From a checkpoint of a small image inpainting model.
Model: 8.75M parameters, 32-pixel images, arch unet, norm batchnorm, activation silu, widths [64, 128, 192, 256].
Training: muon at rate 0.0054, 12700 steps.
Data: 90422 training examples, 36.0 epochs.
Rows from block 3, named by matrix and row number. Rows with one number belong to one channel. Each number is 128 + 24 x the weight over its row's rms, rounded and kept within 0 to 255. All counts start at 0. Numbers have three digits each. After the name is the row's rms in percent of the matrix's.
# convs0: first 3x3 conv (model.mid.0.convs.0.weight, 256x256x3x3), inputs 208-215, a 3x3 kernel for each
# convs1: second 3x3 conv (model.mid.0.convs.1.weight, 256x256x3x3, transposed), outputs 208-215, a 3x3 kernel for each
convs0.31 098:102172118122128086097129128147125140145131111142173156174160136139125122153094085164121148123134160148136115066157172107123126097125170112119151174144153124167130101112112120159111121109117107119118130122162120143118
convs1.31 095:150151151128131070181145162148175111151130100117153131146141123137170147130131100115102134155145130166117128092109151118154120169156119161109125155159090168128110144151166110183113140116117160156213135151123106113161
convs0.32 098:145090139113093146111103136129159150099129102148090118159097133104073150165093080074095160097093165107151147127110155102136138129157121129119120126108119147134082108123099138070140135124124100133104087124127126124176
convs1.32 079:134115142108123154101139099132123142133072144140117130139144131160115056150143135103108106090117114132111130137122131111169164111093131148070101122102091108080093172136125142107102132108097119124160120137165137154137
convs0.33 096:111149161111070113101099114151116139140145075145097120132139126120108109114125123175154175160174119100134136174102100162142121126083125146122134152124111121132132149128116144082151151123129120160127150132123077065144
convs1.33 080:143108155139122138111146092132139115143123128121116158132129118143122133183126102150136150149157158131114113092146155107160152162165137107097112148092097100099125143124111141088131123115075123152150142107142166153137
convs0.34 105:146134090123218162136135143159127156131137131150171094147086115124116097086101104142147110082141157165112131137132089138126133210101146111127137151126122116107117085096119154159115122117148128093091162112082078079154
convs1.34 114:121170163139116114149099137103099115135144064143136106128142167145112109171161177130138115132076153160103105128098152140153125128156139129125153139144171117105111142144100134143122132136103103167116107117149127108131
convs0.35 093:133168137117130086131143112138139151111170138082159105158104127130059129164163128134134105137096115121118131118171126079112178145088128136149112139163106100142106128135105149170131092119111055136113121132125147125140
convs1.35 100:151177144154133121202110122152165155138120148128148097116138112165111189153131105109105142136102144167103100136111125127135114153145153121069118118134137137120129156168144126197121114121137165132169142126127138159152
convs0.36 104:152147115101134129069120155148140100096139124096115093146144166178198168135157143084118108100151133127144113095140141182136142109125108130166132115121161115141136143136123127147147097102140154162123181112108154131134
convs1.36 102:135138153129119152135139111169113146100172136139134132141075129164118133109111130137073127104103150156106137167126130108162133105114113117130129149116093111103114157152132154116139150136111116148121105061094160095098
convs0.37 103:163120122114116107123060117126117164111141123108144114104174096126172102150152129115092127093108127113157115125137148146073124130133099158138105079108117113117104114095126104098117107130118129132088167060120142173136
convs1.37 097:080117095127124082127079100138164124138157144111130166151120100164111138112122136132168120123134123158125150124108130112172093119136116115136135091106124105087140149085104158098115116118124128156086150128123131181099
convs0.38 088:121112116137116126123135147122148116131136119078119122140110069137146105158155156126132151110137159081124119091135109080103124084147108133122125144147111144150142121125160115104149121126115102114142139111165155116112
convs1.38 105:107096136131121135124107155160152107112096099127135116109135123123164103163147120135154047082104133090094117123124138138162129125151109099127149122127107123094132128110115168153129173126140155115091139095142122134169
convs0.39 103:106108136131135121136130115158122126104134096148101117119131158116110120089117119158106118112106126110097148127137133088144106146140135130112138118115157068134118153136101156125128141155101136084117092110097205190137
convs1.39 103:118104114090129107149131136113179113127148196145166153131128115123142155071177163114112116137130164106146148144116133123138150155118116111119111133090154078086133149106136105086138120137123142099097174104114125151104
convs0.40 096:113104149109164135137137114107126099098153149145163111139159089106097140106141100117110106098117148126103151143160136124131148115144146137130123137123088151115133162157145184176117117097122116078167146129093124128080
convs1.40 095:128122124134166112092122134126119117131101101168100084137139121113136129146110128132148135109146119125148100116104129113110122106140117122119119127134212131126134103106138141143118153120155140154153122101135134112134
convs0.41 096:115147126157169151146147141133137125147141098162131138077116130110120115113112131165173050118168095111149076117097126088151139126113149109117119120102108158164155140128156095104091129128119121161141160148105118134072
convs1.41 105:119140156074145167140148113119101150147137124148155139149109080151112106161123136131130140161123122147161138140156151129110142116124158160114103099113120112158131112160136095108156120155167105114131121097153128118188
convs0.42 101:138150119141137084130150130126127170180136158160089118109174122124102115164134122128150198131132105131148101159132137119087113155108090159114106149102140158161127158104075134112122148142143124177124142158100127156121
convs1.42 093:095147139130079118087170119123156115138146132141128142185090129130094135128139092137087155134141143117118124115083118122147112138155126116088135141151084162123146103113116120116116123162080126107125150095093132137137
convs0.43 094:138105090111137097139103093144126128139112106139145129149126157151151144143168160120147132112091115100131146121100156133089165135154104108146153132113150139146152132154127136128129128114114108104126108137151148125112
convs1.43 102:146116118114144137134182117127140160142125041122142107154130090148147156147106091126129137130138123116128156110121112154135142126100113103101080115100128128103119121110105159142140153126094132101141090102160109125158
convs0.44 092:116126116142175124136150107171133157109142142116136140134096076153103141086154115123139140067148149091127081127132135154111091119156088140168110132149109134132149150157152155137126125123115123134123129090106134132159
convs1.44 105:138174136162125149137138121138140147131101124125136107129114117109092128122115128139126112110152147158145124113136151125130107127137125144104119100123108118094131124142153137185157129151104133128112133111150152123188
convs0.45 094:122174171180160131116155159107128147164156143123141165152099103149106075135145107146102136160106148128098137151122118128113128145115168106116166143137130137177118109130140166096132163152111127130130166145120168111176
convs1.45 103:126160120109136109149098154152132097132097107095128110115120162173124120160143084124173115162130115138109111145117143118111142145143112111101133131155130102106090109128134118182160114117117156171143114154069172125148
convs0.46 093:164108114171138133123100153160100103090120118114104121158098102115112105129116119132139117124147130070131125139204134170122136179147126120139125130126130095130158124130134139140141158139115121139080104151202149124128
convs1.46 109:079134101073116116115147116106109121095161124085160166111130095149132119143132121141078091110119145082135142154175106137124145127109139114127145124133143124109115179086105185128140135118133147131073126120123139071114
convs0.47 104:148117107122134138097127121144178099096135111144176126112134166125143130179130125118129120124131154167133135124120135144124111139122104112121110165146143114138126101106110137132124108126099124185133148091157119121086
convs1.47 114:122135136112105116158135131143105117143099146123074121139142152069119118186152135145115152113125113150109157131113113121135129133110139156123118110094135169127111161156120156117112116083132112157114084143111114117152
convs0.48 095:114138142109164135077154104144181137129094109144062107136148140105084126134113156122142122064120121164110132112146159116125174165113126133114141156130121132133124135113134125126131152141171187126130138177146092097099
convs1.48 100:143110130133158130119100150130126084123134142142105123119164115153135139096145122120129110113104159127105115123105121144157144128153146122098133138095098143156105087140131130106152135095146112138113099079162137150103
convs0.49 105:158147137089094117144131068116139134129131159183162138118127109100131145158138150113078097142101158181100098082144077097109143175108129145114136118167126118106145167139115150128125125125144091076158155119158165133146
convs1.49 082:163174091123127108123083118113172130112180147123129126106117127161103178139147138121145153121126133167159101118141158127154154156152144108137080098086102102083119117130119113100131130142121146131128129136115138164128
convs0.50 096:141159130100082107141128114127107138145114139117111116158146115070126132134130153077130107166133102164141119120085113141162146149165135132109165110148133093105128161131152144110130122125150068127125160154123145168109
convs1.50 090:185158143146166104143142110115109116161178131127122129119107111105102146122133131158127143156150102144150147104157141137166129157139190139109103153121107121111122137101115096082142146131125123133166126101156153146147
convs0.51 098:144131162173106128145163101136166121092110112127148130103100143092147177095149127121153121103113124124117128124127122184143173134092132174161144190114119147110123140108158187124128130091123139104121169151099136125137
convs1.51 095:124142165116114164139107124158104137128095164138165164148141097152116081178119112126128133165113126111130113109151145130129148110154148119115119104119139168077133127131140153114122125133121147159123163128130158155109
convs0.52 105:185105129097132141138138187160115177076098130150068129136142134140083131142109111122097153128137101116153139096118133107126089128114191130173137138152124136153105151150127105146111110106106141122103079114123120143168
convs1.52 093:163124137162110111146126122188143132129122147134160119126191140168160138143112143135092125157151142136123095088119118079164118136120110122098143124164138120099147148106133059118139141104141121124147067155140140111106
convs0.53 101:113117182065101133139097132120134141153156108118131083163146122164117131156139145142168111115122146098106146117128138172126084158124132127152098115138118145117124099131117114127148115133104146106127181139105151101112
convs1.53 110:120139132141122119130161096145149204179120156180123092116148146140109101145115134108159114079151163127143122134114116114137126165117138104140105079106117127126131149134159126123129150129110113133104124136149131123097
convs0.54 101:190148148167140130120116146150136110136109127133153099157113139127132154144064111109106095156091107103125143122123145101158180130154125114098129124099128149122159124094138127112114133133130124120127101171102145083164
convs1.54 114:118127143091103151047156128136125126097144157152145107156145118132158111136110133093137109136140135151141126139136161121086139091101138153129104149132128120132160118153103118140139114101129108109133101077135127093147
convs0.55 097:100148126118105117138153174128151127117113092120110112169128109118129101109138111119085146131125105116114167150146111084144135170143167078123170132107134130163145094136135132103129114141147108130092114089136114128107
convs1.55 095:112094152141124102136148135112124092144081134136143105143108133136115154126135150083125124118103090131107126114124082141128112112172164115158141134127139152115103134112140137102109114116131169091096151053110141096145
convs0.56 109:102087110119150117126071121120106122085079125127158113120145082097148140130111124156145133123103154133123085170132075133068168132092126120124128115126117130122147153124147133105128099106144190158157123133104116129150
convs1.56 105:114085157089133139100092123124153117119155127104142148135116147119102088174121092133085105132112120116116129103123140114152136156135155106149128117156124136135146150121122133149164107119150120132122112105142120105105
convs0.57 096:117130077145126111103125114106116122123110157059085105088144126161098149129071113107088167139110180127105140090111124065086115089146127132116123154159113158144108111107122120146101179138132114107156184092115140122096
convs1.57 103:133164211113178164138135162130121130151158122138122123128114148135135165149132136111145104117162122108107087126102103159167114140187131120096109142135078134162139147185164147110149151113136146098090132137144116140171
convs0.58 102:161119135099153149130140126102113172171154153119160100112104130163091136141135105117099084104170130125105106064105123121125110080124093145090134117093136138129118144124135155108153111127117133085090181123126143054142
convs1.58 110:143156139132182172127139142128130111126142133125102108115150144121128159140151127160145115080154102160133149182107154140139118112107172134130141140142118152141143152151111127193085124106175085124154092151107127113122
convs0.59 099:066130156140154133120120141149141129144119111145113075134112151159152117067159110163096160125121082147167104133161128133107165095127141140120133128134100115150122143152157127133116104122098149138129136119103151089116
convs1.59 102:113140133126152119150154153140138131134179127118114096113112114122160164100121117142090143129128118110131102162145128137097145113128147088107151106117106146155141128131112089108132157168091112162174120097128160149099
convs0.60 106:092122103078084138120098133151108099133103131150120166127111136149071103085163121117122130146120083097103192110154130128116120124132163121106150157120130072090131118102161118124132099067140114131124146104092130162127
convs1.60 104:105137129165148111110081131112116129102129111134120120095153142104160125146122132119120136123159171151100131129122141148142117117165152104126156134137102145110131134126122103144107131123110124116141118100122110095117
convs0.61 105:129140109124162128115158115126143127110133159142120125102133168083109105109095125152141078139082094152129128135169127132123108140067100174095116184090103112119112136130132152158111108138144154117114167055112151103065
convs1.61 100:107127128094106125114133119131094162118127143142175129149135142118097136107136107116146139125122122127131125148139156123147137144106154138119123138113142197127133103136131149116146151133156101108130095099118111114145
convs0.62 105:085151197120106133105123120102147098139134139116104122130179125110113133177127131128121122094129181154135103169074116100173123093140126104122129105114147108161161134132123115114104132145134114170133156105129161110130
convs1.62 100:101077160083130125124132141150085126119127125113108100162120105106154158128161157114101122059103165121133121106131129158100080125129093095121131116138088111106127164154100141116105113121134138127123098145128147113126
convs0.63 094:093117138118132098141138162117122091086120082112124130141128112111127109153131104090123120082096133104152135078108124125105095109161145152116135144138135139124121134095159123123176150128119122095108106080133121162111
convs1.63 077:127099097072093131098108100113135115173137097134115152126134122166131121167143098114083125167161167092140141146146142131194113136135151115134121159092098098108102166096098135073166147119106143129129143093149127136142
convs0.64 098:080117121081111129125133133127103139133092102133137131158189128129152067090233171156125136122093141078100164145134143122099127100128156122120126150103128131125108123139139138121120102133148136133159094146168122151167
convs1.64 083:121117106137112112110151157137160154137119126164127136133117161140128158153122116134112122128105131141144125141170108178145142124155118176122122123095090137102098134137156138129131085110101103119146094062089114160116
convs0.65 099:095153125145127163177157104154160171170155092125136165097163132159095115173159165113156180147136098128187176109126120100125109156130124132115142125132126136122124147119088122114118140140128104127094158177138108124103
convs1.65 116:124150135156122141133139167133101151108118114112099083148110092171170131118108093105138111184111107154151081152129122098136137126090126099128114115138141193164109156163111122123120098095095105133137102081104110119156
convs0.66 095:157125144118103143118116149097146085091102134124113153144141061117155076090132083104127106102112109096119104150121158178142145149140153153120095150122131144109153126158130121137144116119103100107112126115127109069097
convs1.66 108:139095133171097144160168149118133102130133111109129171145117129106082110121102087085150150073151099108101106137135113128111097119169143091174137113150153107099150143185163128177146144147144105154121107127102110134096
convs0.67 100:130103126154138112158144167117155067105134116130127117127106112132102106138169139169136125132100158128097154164116111166163157117125128105086132114139122127160127093153128129157108148141106155118123144138127148168129
convs1.67 096:109085128085162094112136128142082104140138161143162115170173087151111100168099079131109121150139141163133128174141122133124102161160157151098157127141146101117184106109146141154151101124115146142113126102143123133110
convs0.68 102:172105090136108087120143099119128130093147144116106104105114154131138104149170107092149134101137186105120157127117180152135118164097093151149109126103105150120113153119146137114126133090126101136095167159082076156146
convs1.68 092:151112110120152133076114122159112150152137128122145155126106106149141120185108118117089138110097123102121133170162125163125115139155137116147119099103154160076147106137119138133089124103129124118157132140128163137166
convs0.69 103:090123115151126130086169087170138115120125105129162111138153107094105125130161125152131088174118107152131119085123166136089134157161124149144116158135127118119149153137117163116110122130163129102131124125147110101104
convs1.69 101:133119115121153129113162108165158116149168169137116095134133112158136120139143131121088127141103152137152140127123159165155139151117102148081126116105136130154150120133089162119141104116130118108116142135177115127165
convs0.70 098:130146153146118096151116120146160129150155104137131087115115103140110143134107114166098125159100167120132148181146166140160125115169145141111153151118135164105124142157158158133182158108143118101106085106092085058125
convs1.70 107:126142109135109100137148138114116091124137152095143090165132092148094086135116085119103132120129120135116163133166146143119120112119126087114134108106094144083115174108111161139110174108147167120125158121120134094151
convs0.71 103:150165131140099119133122162136087125133113109100113169099146180095136098096155126159107140090108081153135153104100094115126150153106114140115148155157170136105118151148128188170143135122128104089120101140141134146164
convs1.71 096:166127130126136147095115138125138138159116093134123124151162138133110136136106128128122116111112132108105120112128141108110092122112133104161127080105166141075118159154143142162163127072113112073124159119124110128106
convs0.72 093:095083125127111145141132076114123119101109128117101142126108119141142157139148155128118100140117134121137163092152097092118102126153150188140111117129137107110074136134132136138184105104099104100121151130116133111138
convs1.72 104:122139136118158147107133096128151129121115121089123124125163115138140131120109148126104121151114121141156115139106144193150126135125095131087137140151122125122133186144124138164146136133124156139139139121166108136180
convs0.73 095:140136167114082192103059131128152123121156157118122160133095130132095138112124139148148149115136092128105093109108105126097156117088149128126137130138125131111141118122119115131124136113145143171114102162120141153132
convs1.73 108:158126146166185177121112160114134113116162111094114137149139161149115148151106101092122141101111144123107110154159138121149158100183118108095138100048164137125173161106162152133128125163136130128129116140076172175100
convs0.74 103:129131127136111129122124125112106089143110111115121114139173113101104125167125095124074089143137087110116104160152146122156119131122148130134128126127114138102110161129097114112105138123163069131100181129161085143128
convs1.74 098:097122153100097097126132125118098142167117113164138159106120115135147147069120114145084137174143101149156164118115130106205152159115133150091104131105109113156112120076107112110127136127116122138168141128124167139176
convs0.75 102:156109105152076110084114076155150093116163095129115150096134149131117105134149139121158125114129115107120123179130108125101123149114087149113142120143159113131147142121105097126139140139152080083148127123110115121151
convs1.75 104:139154123171154108126149174084099113145152136135117090151132133146139154102106128140122172147117152097138157130109159131109103100140142141147116139116115130158137159157106137178102142103133118139100102116106099113108
convs0.76 100:128148086152179130147130126098128106111122103120130129121133172138135131138159105087162080086167080129108124122172102113137159126134132140119111134109143115124109146134132132109163111112123107145137108096098143120119
convs1.76 099:117134138117134146133089147130129133131139131146157156132116114128100118134098159114103124148111113098135161150101105158097135144114130094099102067085140118079112160056110152093131191081118124169107106171159087148150
convs0.77 095:136084107115116147090133183128114136040056154146184180101089115158116165121111110107110141114094125142172147098101113147127154131114122125115112161153142110118162132137121161170136132143129128093149147136130121157077
convs1.77 097:151179141132133094107132137091146134150145092166153129105141139125080147168164124089141191122126156117126100133126103123167114132157117077130135133194155129085132110170163156132134107116129167129146149101109164143121
convs0.78 096:065153114137144108141114125182135101132107081149144124118145123167093141106096137160124102076172139118155089115107142105187111128145112148138134136140138151117133172147123161114115161125148135114123107087129113126125
convs1.78 104:093132149102120130129146139111100140101113132141151090117125092109133097100097121090105108093110146145098113154103136087065115145125140134107112131128136152108094152137114165130155141133148149126155135122156121102168
convs0.79 095:113093098119108128140129118123100143088170165079128142144154108124128105166156121107082141157180201142137107130094121117145120167153136141141128143189126113146164166158157143170115112111143118093100152133124154141116
convs1.79 106:165157169163097099152121155142125109170151156099113117134153136148160147086079110107103134099089128129101134169148112128169099131113112119092101108152159106158127106155132150160121151138142111175141083111119115133125
convs0.80 091:135106117169122127140121116130124149118136114145141153102108113132118134121125066132082124094102185100127164127138199127124109149114113147139139155142133122108141136137125142174140124136113117117101099129166129126116
convs1.80 096:142143131103118120186132121178112126149123132113115101157173165131167159126101070116101114135120138159111118149148140148171124141096119128134132136243161099116124155166173112165164159126136151159089126137113118110106
convs0.81 095:115115147100128126114076147138107089091094128094096106108159143108118107175133112126135104109145117155104130145138098137152123119116124121110119114129154143186121138134135138147113123156138165114140167124114135129137
convs1.81 096:142127159152094128132125127120160089104147089170097122142133102176148146146179104083146150084121084105059110132144136116166125144146151121156098123171102174150152151157109111155082117143118113138155129136114125098156
convs0.82 104:153107124135089123106124141093113138122092148138132082119109106103120155148126124101140131117127137098120110113116147139149121134089082163113125127115125095140149152117138127136117132139138150113118083125169146109118
convs1.82 106:144144158152076165147118164135161120128123086140093105160139093128119135145164135102125096156139129074117074115110101155107046130098126134140101132153195149126142069154108164138111108130131120135124116144150112098161
convs0.83 099:135157120165145167123140160106115135148170139156138183129123102168170118150130109134096120144126134123110117103082135114136134117144167130121106136130097139140103144134103149125133131135138185134136134124125113159090
convs1.83 114:187113121128118170134196133129181143140137134109123113106126183112154139138134117110154123144131111123149127138129131180129122152104108113148120145150147156154121103177173135136140126176152123110145141134090063103155
convs0.84 104:149144117101137150123143157140103111129122097131134106153153157120140167127131121118097117133097128129155074126132145103100140117189101119106125133095145131112115143120096122125133125093130121108102135126187065126097
convs1.84 104:146129127127094112123145109165099121202113114103136115113147141107130111134133148101120122095154124200110142143131108165116134152109147104119115117115129100140127148146093157106142115125121174126160155117096110110145
convs0.85 101:103094108161146092131088090128128131137162129134151115122126149145154138126135107164108146129133105087162176115126085149159103092116173121097130112078130148120162098139119153104122135120163127126080087133158127106127
convs1.85 088:085148138101164146122169136139152106085103159146171108150100159142150084151117142094128166133110120116132124138151107135142155125136126124133168102136141117082112118126115126106121163094115148140129100118154166118124
convs0.86 101:134111138130141108139147105086105127097106121117110120142130133106103091133142137079115120150108112123131144116133124120152165093142123156117163138107113101134118130122134104098132091127115074079133154144135120096129
convs1.86 091:146125121128101101110078109139108121144192149099097138161155141086069143125103102112141137161140142115147147121150152127148156135153116118121094099149103083125121128122107128064138154149113121135138107121122121136123
convs0.87 101:117079123088138143106163130154154159093091106113093064116120126100111102073142119087131138079163105055084117114169146155168091149091115140125155132126148108126110148113134139116126131119102154148131142134143161117141
convs1.87 082:115101115153129097102146160096153101075117160073112103183136139149127130086117155127108122097117125048150148116155148145102136175174158162146113102123095130112144145143165157141078104105093149127109163127056142069092
convs0.88 096:129151157131152130138138131135094102144167139131185120189080148086095112141149155107100124131094135114122157126089144121132116129089088132149140155158139157137128108133108131148162117106087135122135107106156131091126
convs1.88 108:121112123129122092120078119135134154163150120094097126104122085115129134156085095127146142109155125131072145119137109167111139125105148059076112095142138165136123073121143139189159134136140117120119120135079131083133
convs0.89 093:170114107130113175166110188109136154071127077128085111106107109134113148096102131114115092147084103153107142162092158119123144089121100102153124113179111112132113117133117179142115132111101104101166080094098150101108
convs1.89 105:142136140136159154129155133128109130128086111110126078110097132112086094163108118132116158104132095139109088147098148130169140157140141119146138130115153132110146151173146152134182104119146134102138127134100128109135
convs0.90 100:109094107093120063128112170127149124138077114134114091141128156153124147124127101135129099128136078162121107097115115136160142134141121130125125140113108134147122129132132130102118136159158159159160096140118119148084
convs1.90 095:119140101111129164154151133136101119111134104127142079144145156126167092134161128139110154129160127140098115142135108147101142153142109148146123105120120139132103137142160167101137151132087161161157084091102131152129
convs0.91 105:132110101125130141066102122113117126102137132137128165121108145109108127144127109141143123131132091133126087116130180129071140143140172142143105108114127109143119146126122117156157124140137074135199156142188151157121
convs1.91 099:143143132134141124169150127083086127182105105117109104128185135116156135122154164132106161108143155148130119154148124111166161147148123165123092163116125113104102138135121088147149107112154152125144060136153120132160
convs0.92 098:103116119149110105142140142095139124089153104118109094133124148162157126130124151159162131135108166096106103106131157120107129100094132131142118120106100135114137145123159154105129128110117144072120100166128124075151
convs1.92 090:148138116121173162107106166131129170158141098155156133114108113150064152141097154105108143098083155139135144158149146154109131102097142149136129165071154138104162165111125096145185108147124155169112156092112129108116
convs0.93 097:147109137139069137156063097133115162111181132126133149133077136131145084154152106104162160126179102167208130149164099134135133105141139118141091149127133103097106134137131130150146163126153126150075114110122115174118
convs1.93 094:117101126120103146141114124123181154164086137151141183143147097208142093164113138104101116104121141068148162162128129122117147171113130129122174117122157171132175110121129121099146126134147162167096157125160145142108
convs0.94 094:144187119138143132124099122105103178133095095144156094124118129168157134099107075071095161097103082125133112139148148138114121171118113117148125123122145143122110107168139117157137120146129144119107128100131108092128
convs1.94 085:118098129129123103165111147079088123166138085151129104160141118130123130161153162127162120151126144140100131105095146121129156131134116122099111134163132119140113152133137111089091139133100125171124131135107166143143
convs0.95 104:130152161106103165110124155126112113173099126106075111138117124135088176105115119118107167125135109158123176146134133101148189135137143123121164078095154126119128110135148095154130140116111129157137117153122128162187
convs1.95 093:084094082117129107102179145098111131167164135159136123146119147140189138121129167140144102142153169100124125140169156093137147140121119131132107147076085119115107143136118161125116167122099108113099170111143113144164
convs0.96 098:106086183126137098107149154138163152116123145102082118169146130171126142108161115110122137132108142126119130114187115164143109093079111117132093128119123132142134110131145110133122115152138161143141099107146149128108
convs1.96 106:141089129134131138129114105119139121143102123134119092136110081110111155134140123109137145127080122109154152159117110134098132153143096204129115120088130130136135181158117125151121134161155152147164124115109158130135
convs0.97 104:126127118103075118090156090104096125137172114115115117138117158185173136095115113151144142148165143108095094114114137119169104134132143140158159134140106122126117137120134123131162120084135134177106103132081103085138
convs1.97 079:157105127113120121142138134170153117117101080145100131153135160164147128138109128102113100119166117130134103094138143080084120135143113113139139139150105102123125157132158151135125161120084130155148136124136161184156
convs0.98 099:131137135119146140135157137089147113121169121140173160103122121122133095113098106146117166193138088119100098128138150128114148131113137140101096165129111161132109145092125164109151153114139183159076148169114117124122
convs1.98 098:099134171110142197115117136137124159118094138155133146087104107165078108164104078143113125139155101135137150135132174127121126147136166126085087147132153108159125113124092113142199124104170109116152128069130167118134
convs0.99 097:113088120098169135130121093118093102100127102111146137122104154129100125105082131131115164135123130112084124133130182138126129139125138118128136165143117114136104124131129162147150123117126115052126155123123108174137
convs1.99 096:129110120129165129118170119112136157158109125145180149135142142137160164170117066168099141128145168151124124112092142126134160122099140144129156169181198144154116088133115081128151108115112156121154135125129105166138
convs0.100 087:113115137179108132166124070113132114142122117145147095136104115131118157136122111133105138162128108137154098127178117116166029112095139129122144136132125141147119160128147142123155119125153139160160158121092167138101
convs1.100 104:110111125132138148134093138114101149108104087084170127133112099126142125139153131118101128114097146101115155141146131122187128114141132116140119097116120106167119134119121161150157134149156162121127114147128152152136
convs0.101 105:083115168113185167154132131129152129145133138106148118093079152168147121128124117142078124137118142179120144123126113129140161143118166132158151135113099108139123128172119113143139129149107128144134121134081128143136
convs1.101 121:159080146146124118116144138138151145140155122128065132079125103093139132107122168138147133103117159154116135127105110145109130136124115104125138157127156145106122115145125118156157144110172108132119104170133100186095
convs0.102 096:129138091137117130140080121137133133160145139119156129120133130152147097132108113121144096101125101108119134158136118101113177141115135123125142142127133118117148138099147111087162120131152154140106161123109174110189
convs1.102 082:095138105110145133134148159120150144162152116156163121133133117109163151135126135104135118094100125092107148129091137149120136143176159116160145098105132154145126133123130133089138096101130128128112126105142132207188
convs0.103 097:110162123095127157145092129091126128122117091158142161160083093170156098112123132103124095114184102111165121149123140126114152090124146102145122159148147165127164116120140123134156126142149101150121092133105139141141
convs1.103 094:138137074126121074161175118141136101134091097128107143168139134106098095123139099113130127119124099148132125103118180116154163206209172131116136112105112124093114132153125154111164117126121139109134127123124121102109
convs0.104 094:124100168180153160113098111109127142156128084130128088158136120145105132125084150113130079153104132124095082112100109111131092139094086131153128136175132150136108120105139143139146128124125143140102116107102132137135
convs1.104 093:125129137079147076153143143162130089131090079144112123143172156119141135141049079121119150162127103116103127158110120112163132188125134155123127139190107080084087113160180161194162121102115149128132135122081150132149
convs0.105 102:133111110130114150122161161115069097120108179116136112134118126107070106150129142131123046129111143171090113116130089185153119154133106121129160156128102147125077152150138132146113123126132118166148121133167095122168
convs1.105 098:158109121102107076123110127158165099156210132121096101127168139157136178110123149139074119127130152077118113127115158112140108125129119140165133145125106134167148138160124155170159131147119142138161088134117150160181
convs0.106 102:126116113173083081163121080134146158081151154178102144093132112136103132125078119132105121136137135094125122166156167124162075140156141110120174145115165125119104114118159142129173132087147144106112082139126143132156
convs1.106 103:117132142065108068137161125103111121122126132115124124153171110140110123145131100111072141156123103085107109170171121144146132107146101096118117064096146107128100141113113124145124166109090166114129123129160190137132
convs0.107 093:130171160153130108100135115132156097172127113126110075094112117100123111100135119128092111168141119105120116129105138097096073113092161137151152138113095120109121142105135123119124120125139154101066129095116159084120
convs1.107 096:140109138131146162091111139129112144143130154141162140078132094097102134143119128160126110146159124148116127110176129162164168183161168133107088159150071099127172113118114101125091115147112111136109126123129107097146
convs0.108 106:083145160153113117114140218096131160106107153117114103119080140131118123121128149157115085088122086098133109135154074113110123147179143072113137100132145099142126123134127106151162120093156121170144155105147122132119
convs1.108 111:102147154118146150126126154149123129118147133117117101131155112126103115137096161112156174100133163144121149141139127136170179097116148111084112125084115153115148118128091104086098084124142142132085092133091163092115
convs0.109 106:073115151087096146124090128129098128159141127197115105138117147135113092204113123141125143166112104165110143110103118125116144123085102122172114136154107139105119178112104160171116110127121109114112186121100122126104
convs1.109 102:095111119139096118099147164148148128137185106139167100139124085099135076130142151137098137115116107142113086128124146122132147144127113145100141139115114137183139140119111115094159121113145108104162132132155130161175
convs0.110 103:152142166119125122137121098114123106094118136094131121123140112145128136061113185088128164091149150081119139089115125133108137194139142121147125138126157127119141149147090169201162119108134115127124132090135122172169
convs1.110 101:157117147114151123122122146157145143151143106095103124083120165110153131096075102098138106108111153185145113149121130154095130142139093083126110099123141144118169089101101123140137099145142129112112119150125103138132
convs0.111 088:138135137158130103131099089135126127134121144129134124118109146119126157095126113133108132082120154112118125160141110121184113140117104135161169127141158112141130150165171117150127143139109150133131130149147100165086
convs1.111 111:121118135134093110114131130113135115112129132081155183122140090124107097121122145133094133115090152076099117136106132158163133156121142123131121116140095156112114149142104149131129150173118150097110157128133158149121
convs0.112 099:101121120140083132089106082153144126113127103121163137119135179096098128127122141142124091125133104132107137142095115119155130106140092126117134120083126123116116104076149114101142130132129127178151146184144148124179
convs1.112 084:124139122134115145061080131117098136154128185133118141168128116162100135155110142139111077182096031143101110119166125138193103130170174106067135127086112117105116147135121167103142139097097140150136144083121175153119
convs0.113 107:130098126120143166143133111140121093114138141116111174137144095113088169096135136174131117107130125127118117140151146155188122096084107125136147109134155135106119115103131130110150125114134134119115169175151140146104
convs1.113 108:114124099129126108146142108119107140107115128099118116166128086104147117171133134150156135187152137101119128149167153116148112131129171079101135143132122103094156140120141144133140137083101182137079098113093118101121
convs0.114 099:132127122136096124152147115167127115106122154116162142132123139170117135141154132121114151118128110131125133140112114146067141157093100126149132143131126175090134110169129131193140159103103117160121131147112156109124
convs1.114 110:111105138136148106183190145156148104136140119085136099158169111152139141145127119154088136111122138116135104143100111139181075100083101126076158175138117150129130172110128153144137096144117148134118114143149121102112
convs0.115 097:114119094141124139113144150128141101162137110085088110134144156081072139151104140129137159157152151107143108097135129106149164137151144124149142116102084105106163140142150112117138117121136121122189128136100138142161
convs1.115 093:144109123116109137139129119120129109127128114102151129144129118100144116137125138127131111108126122094098101153120160119122177117138150138126146157133131139146138124136143095087155129135097110153136129135126178156188
convs0.116 108:157131147111136110103117122163129085095151077131090087120149121114101177159118139125151101112112156094141169120154121108126149060136121109180125135132109146132126113141114119128128131111116146077086165159144080154173
convs1.116 110:133174137144113145137140148142188123101157109172135138124164133091110151127157162096099133117092093122120126127110174103132146097146108145142139164135149090115143102147176101137162110142098148145143131132099112130114
convs0.117 093:134118128151084127114088132128141156116112136094122151105149160154170153126136120101152161120133170141140116167134144127155153160163096126155109145164130110160092143138115157151105102141101098145151071134110102150094
convs1.117 097:171138136128153117143161142125145121142162129103172127157118179137114121153109125123099159115090125119092111153135085117170091128177095115145151124120149111086116121137142105154146081110096102144102124149088094124146
convs0.118 106:146166075107114112119160118137135111146108135124152121138122113128127120117132092130111105114140121143155156125151110127134127173151142170157104119129100125139092140159108144157141181182131134139104103143151132108104
convs1.118 114:125111112144111117091094169139136125104188114114102169158160108090148099129147075129122117129125189189154164133094133130115104129111084137130161121100149111143151132187129151132134129131148102100131074146131108117105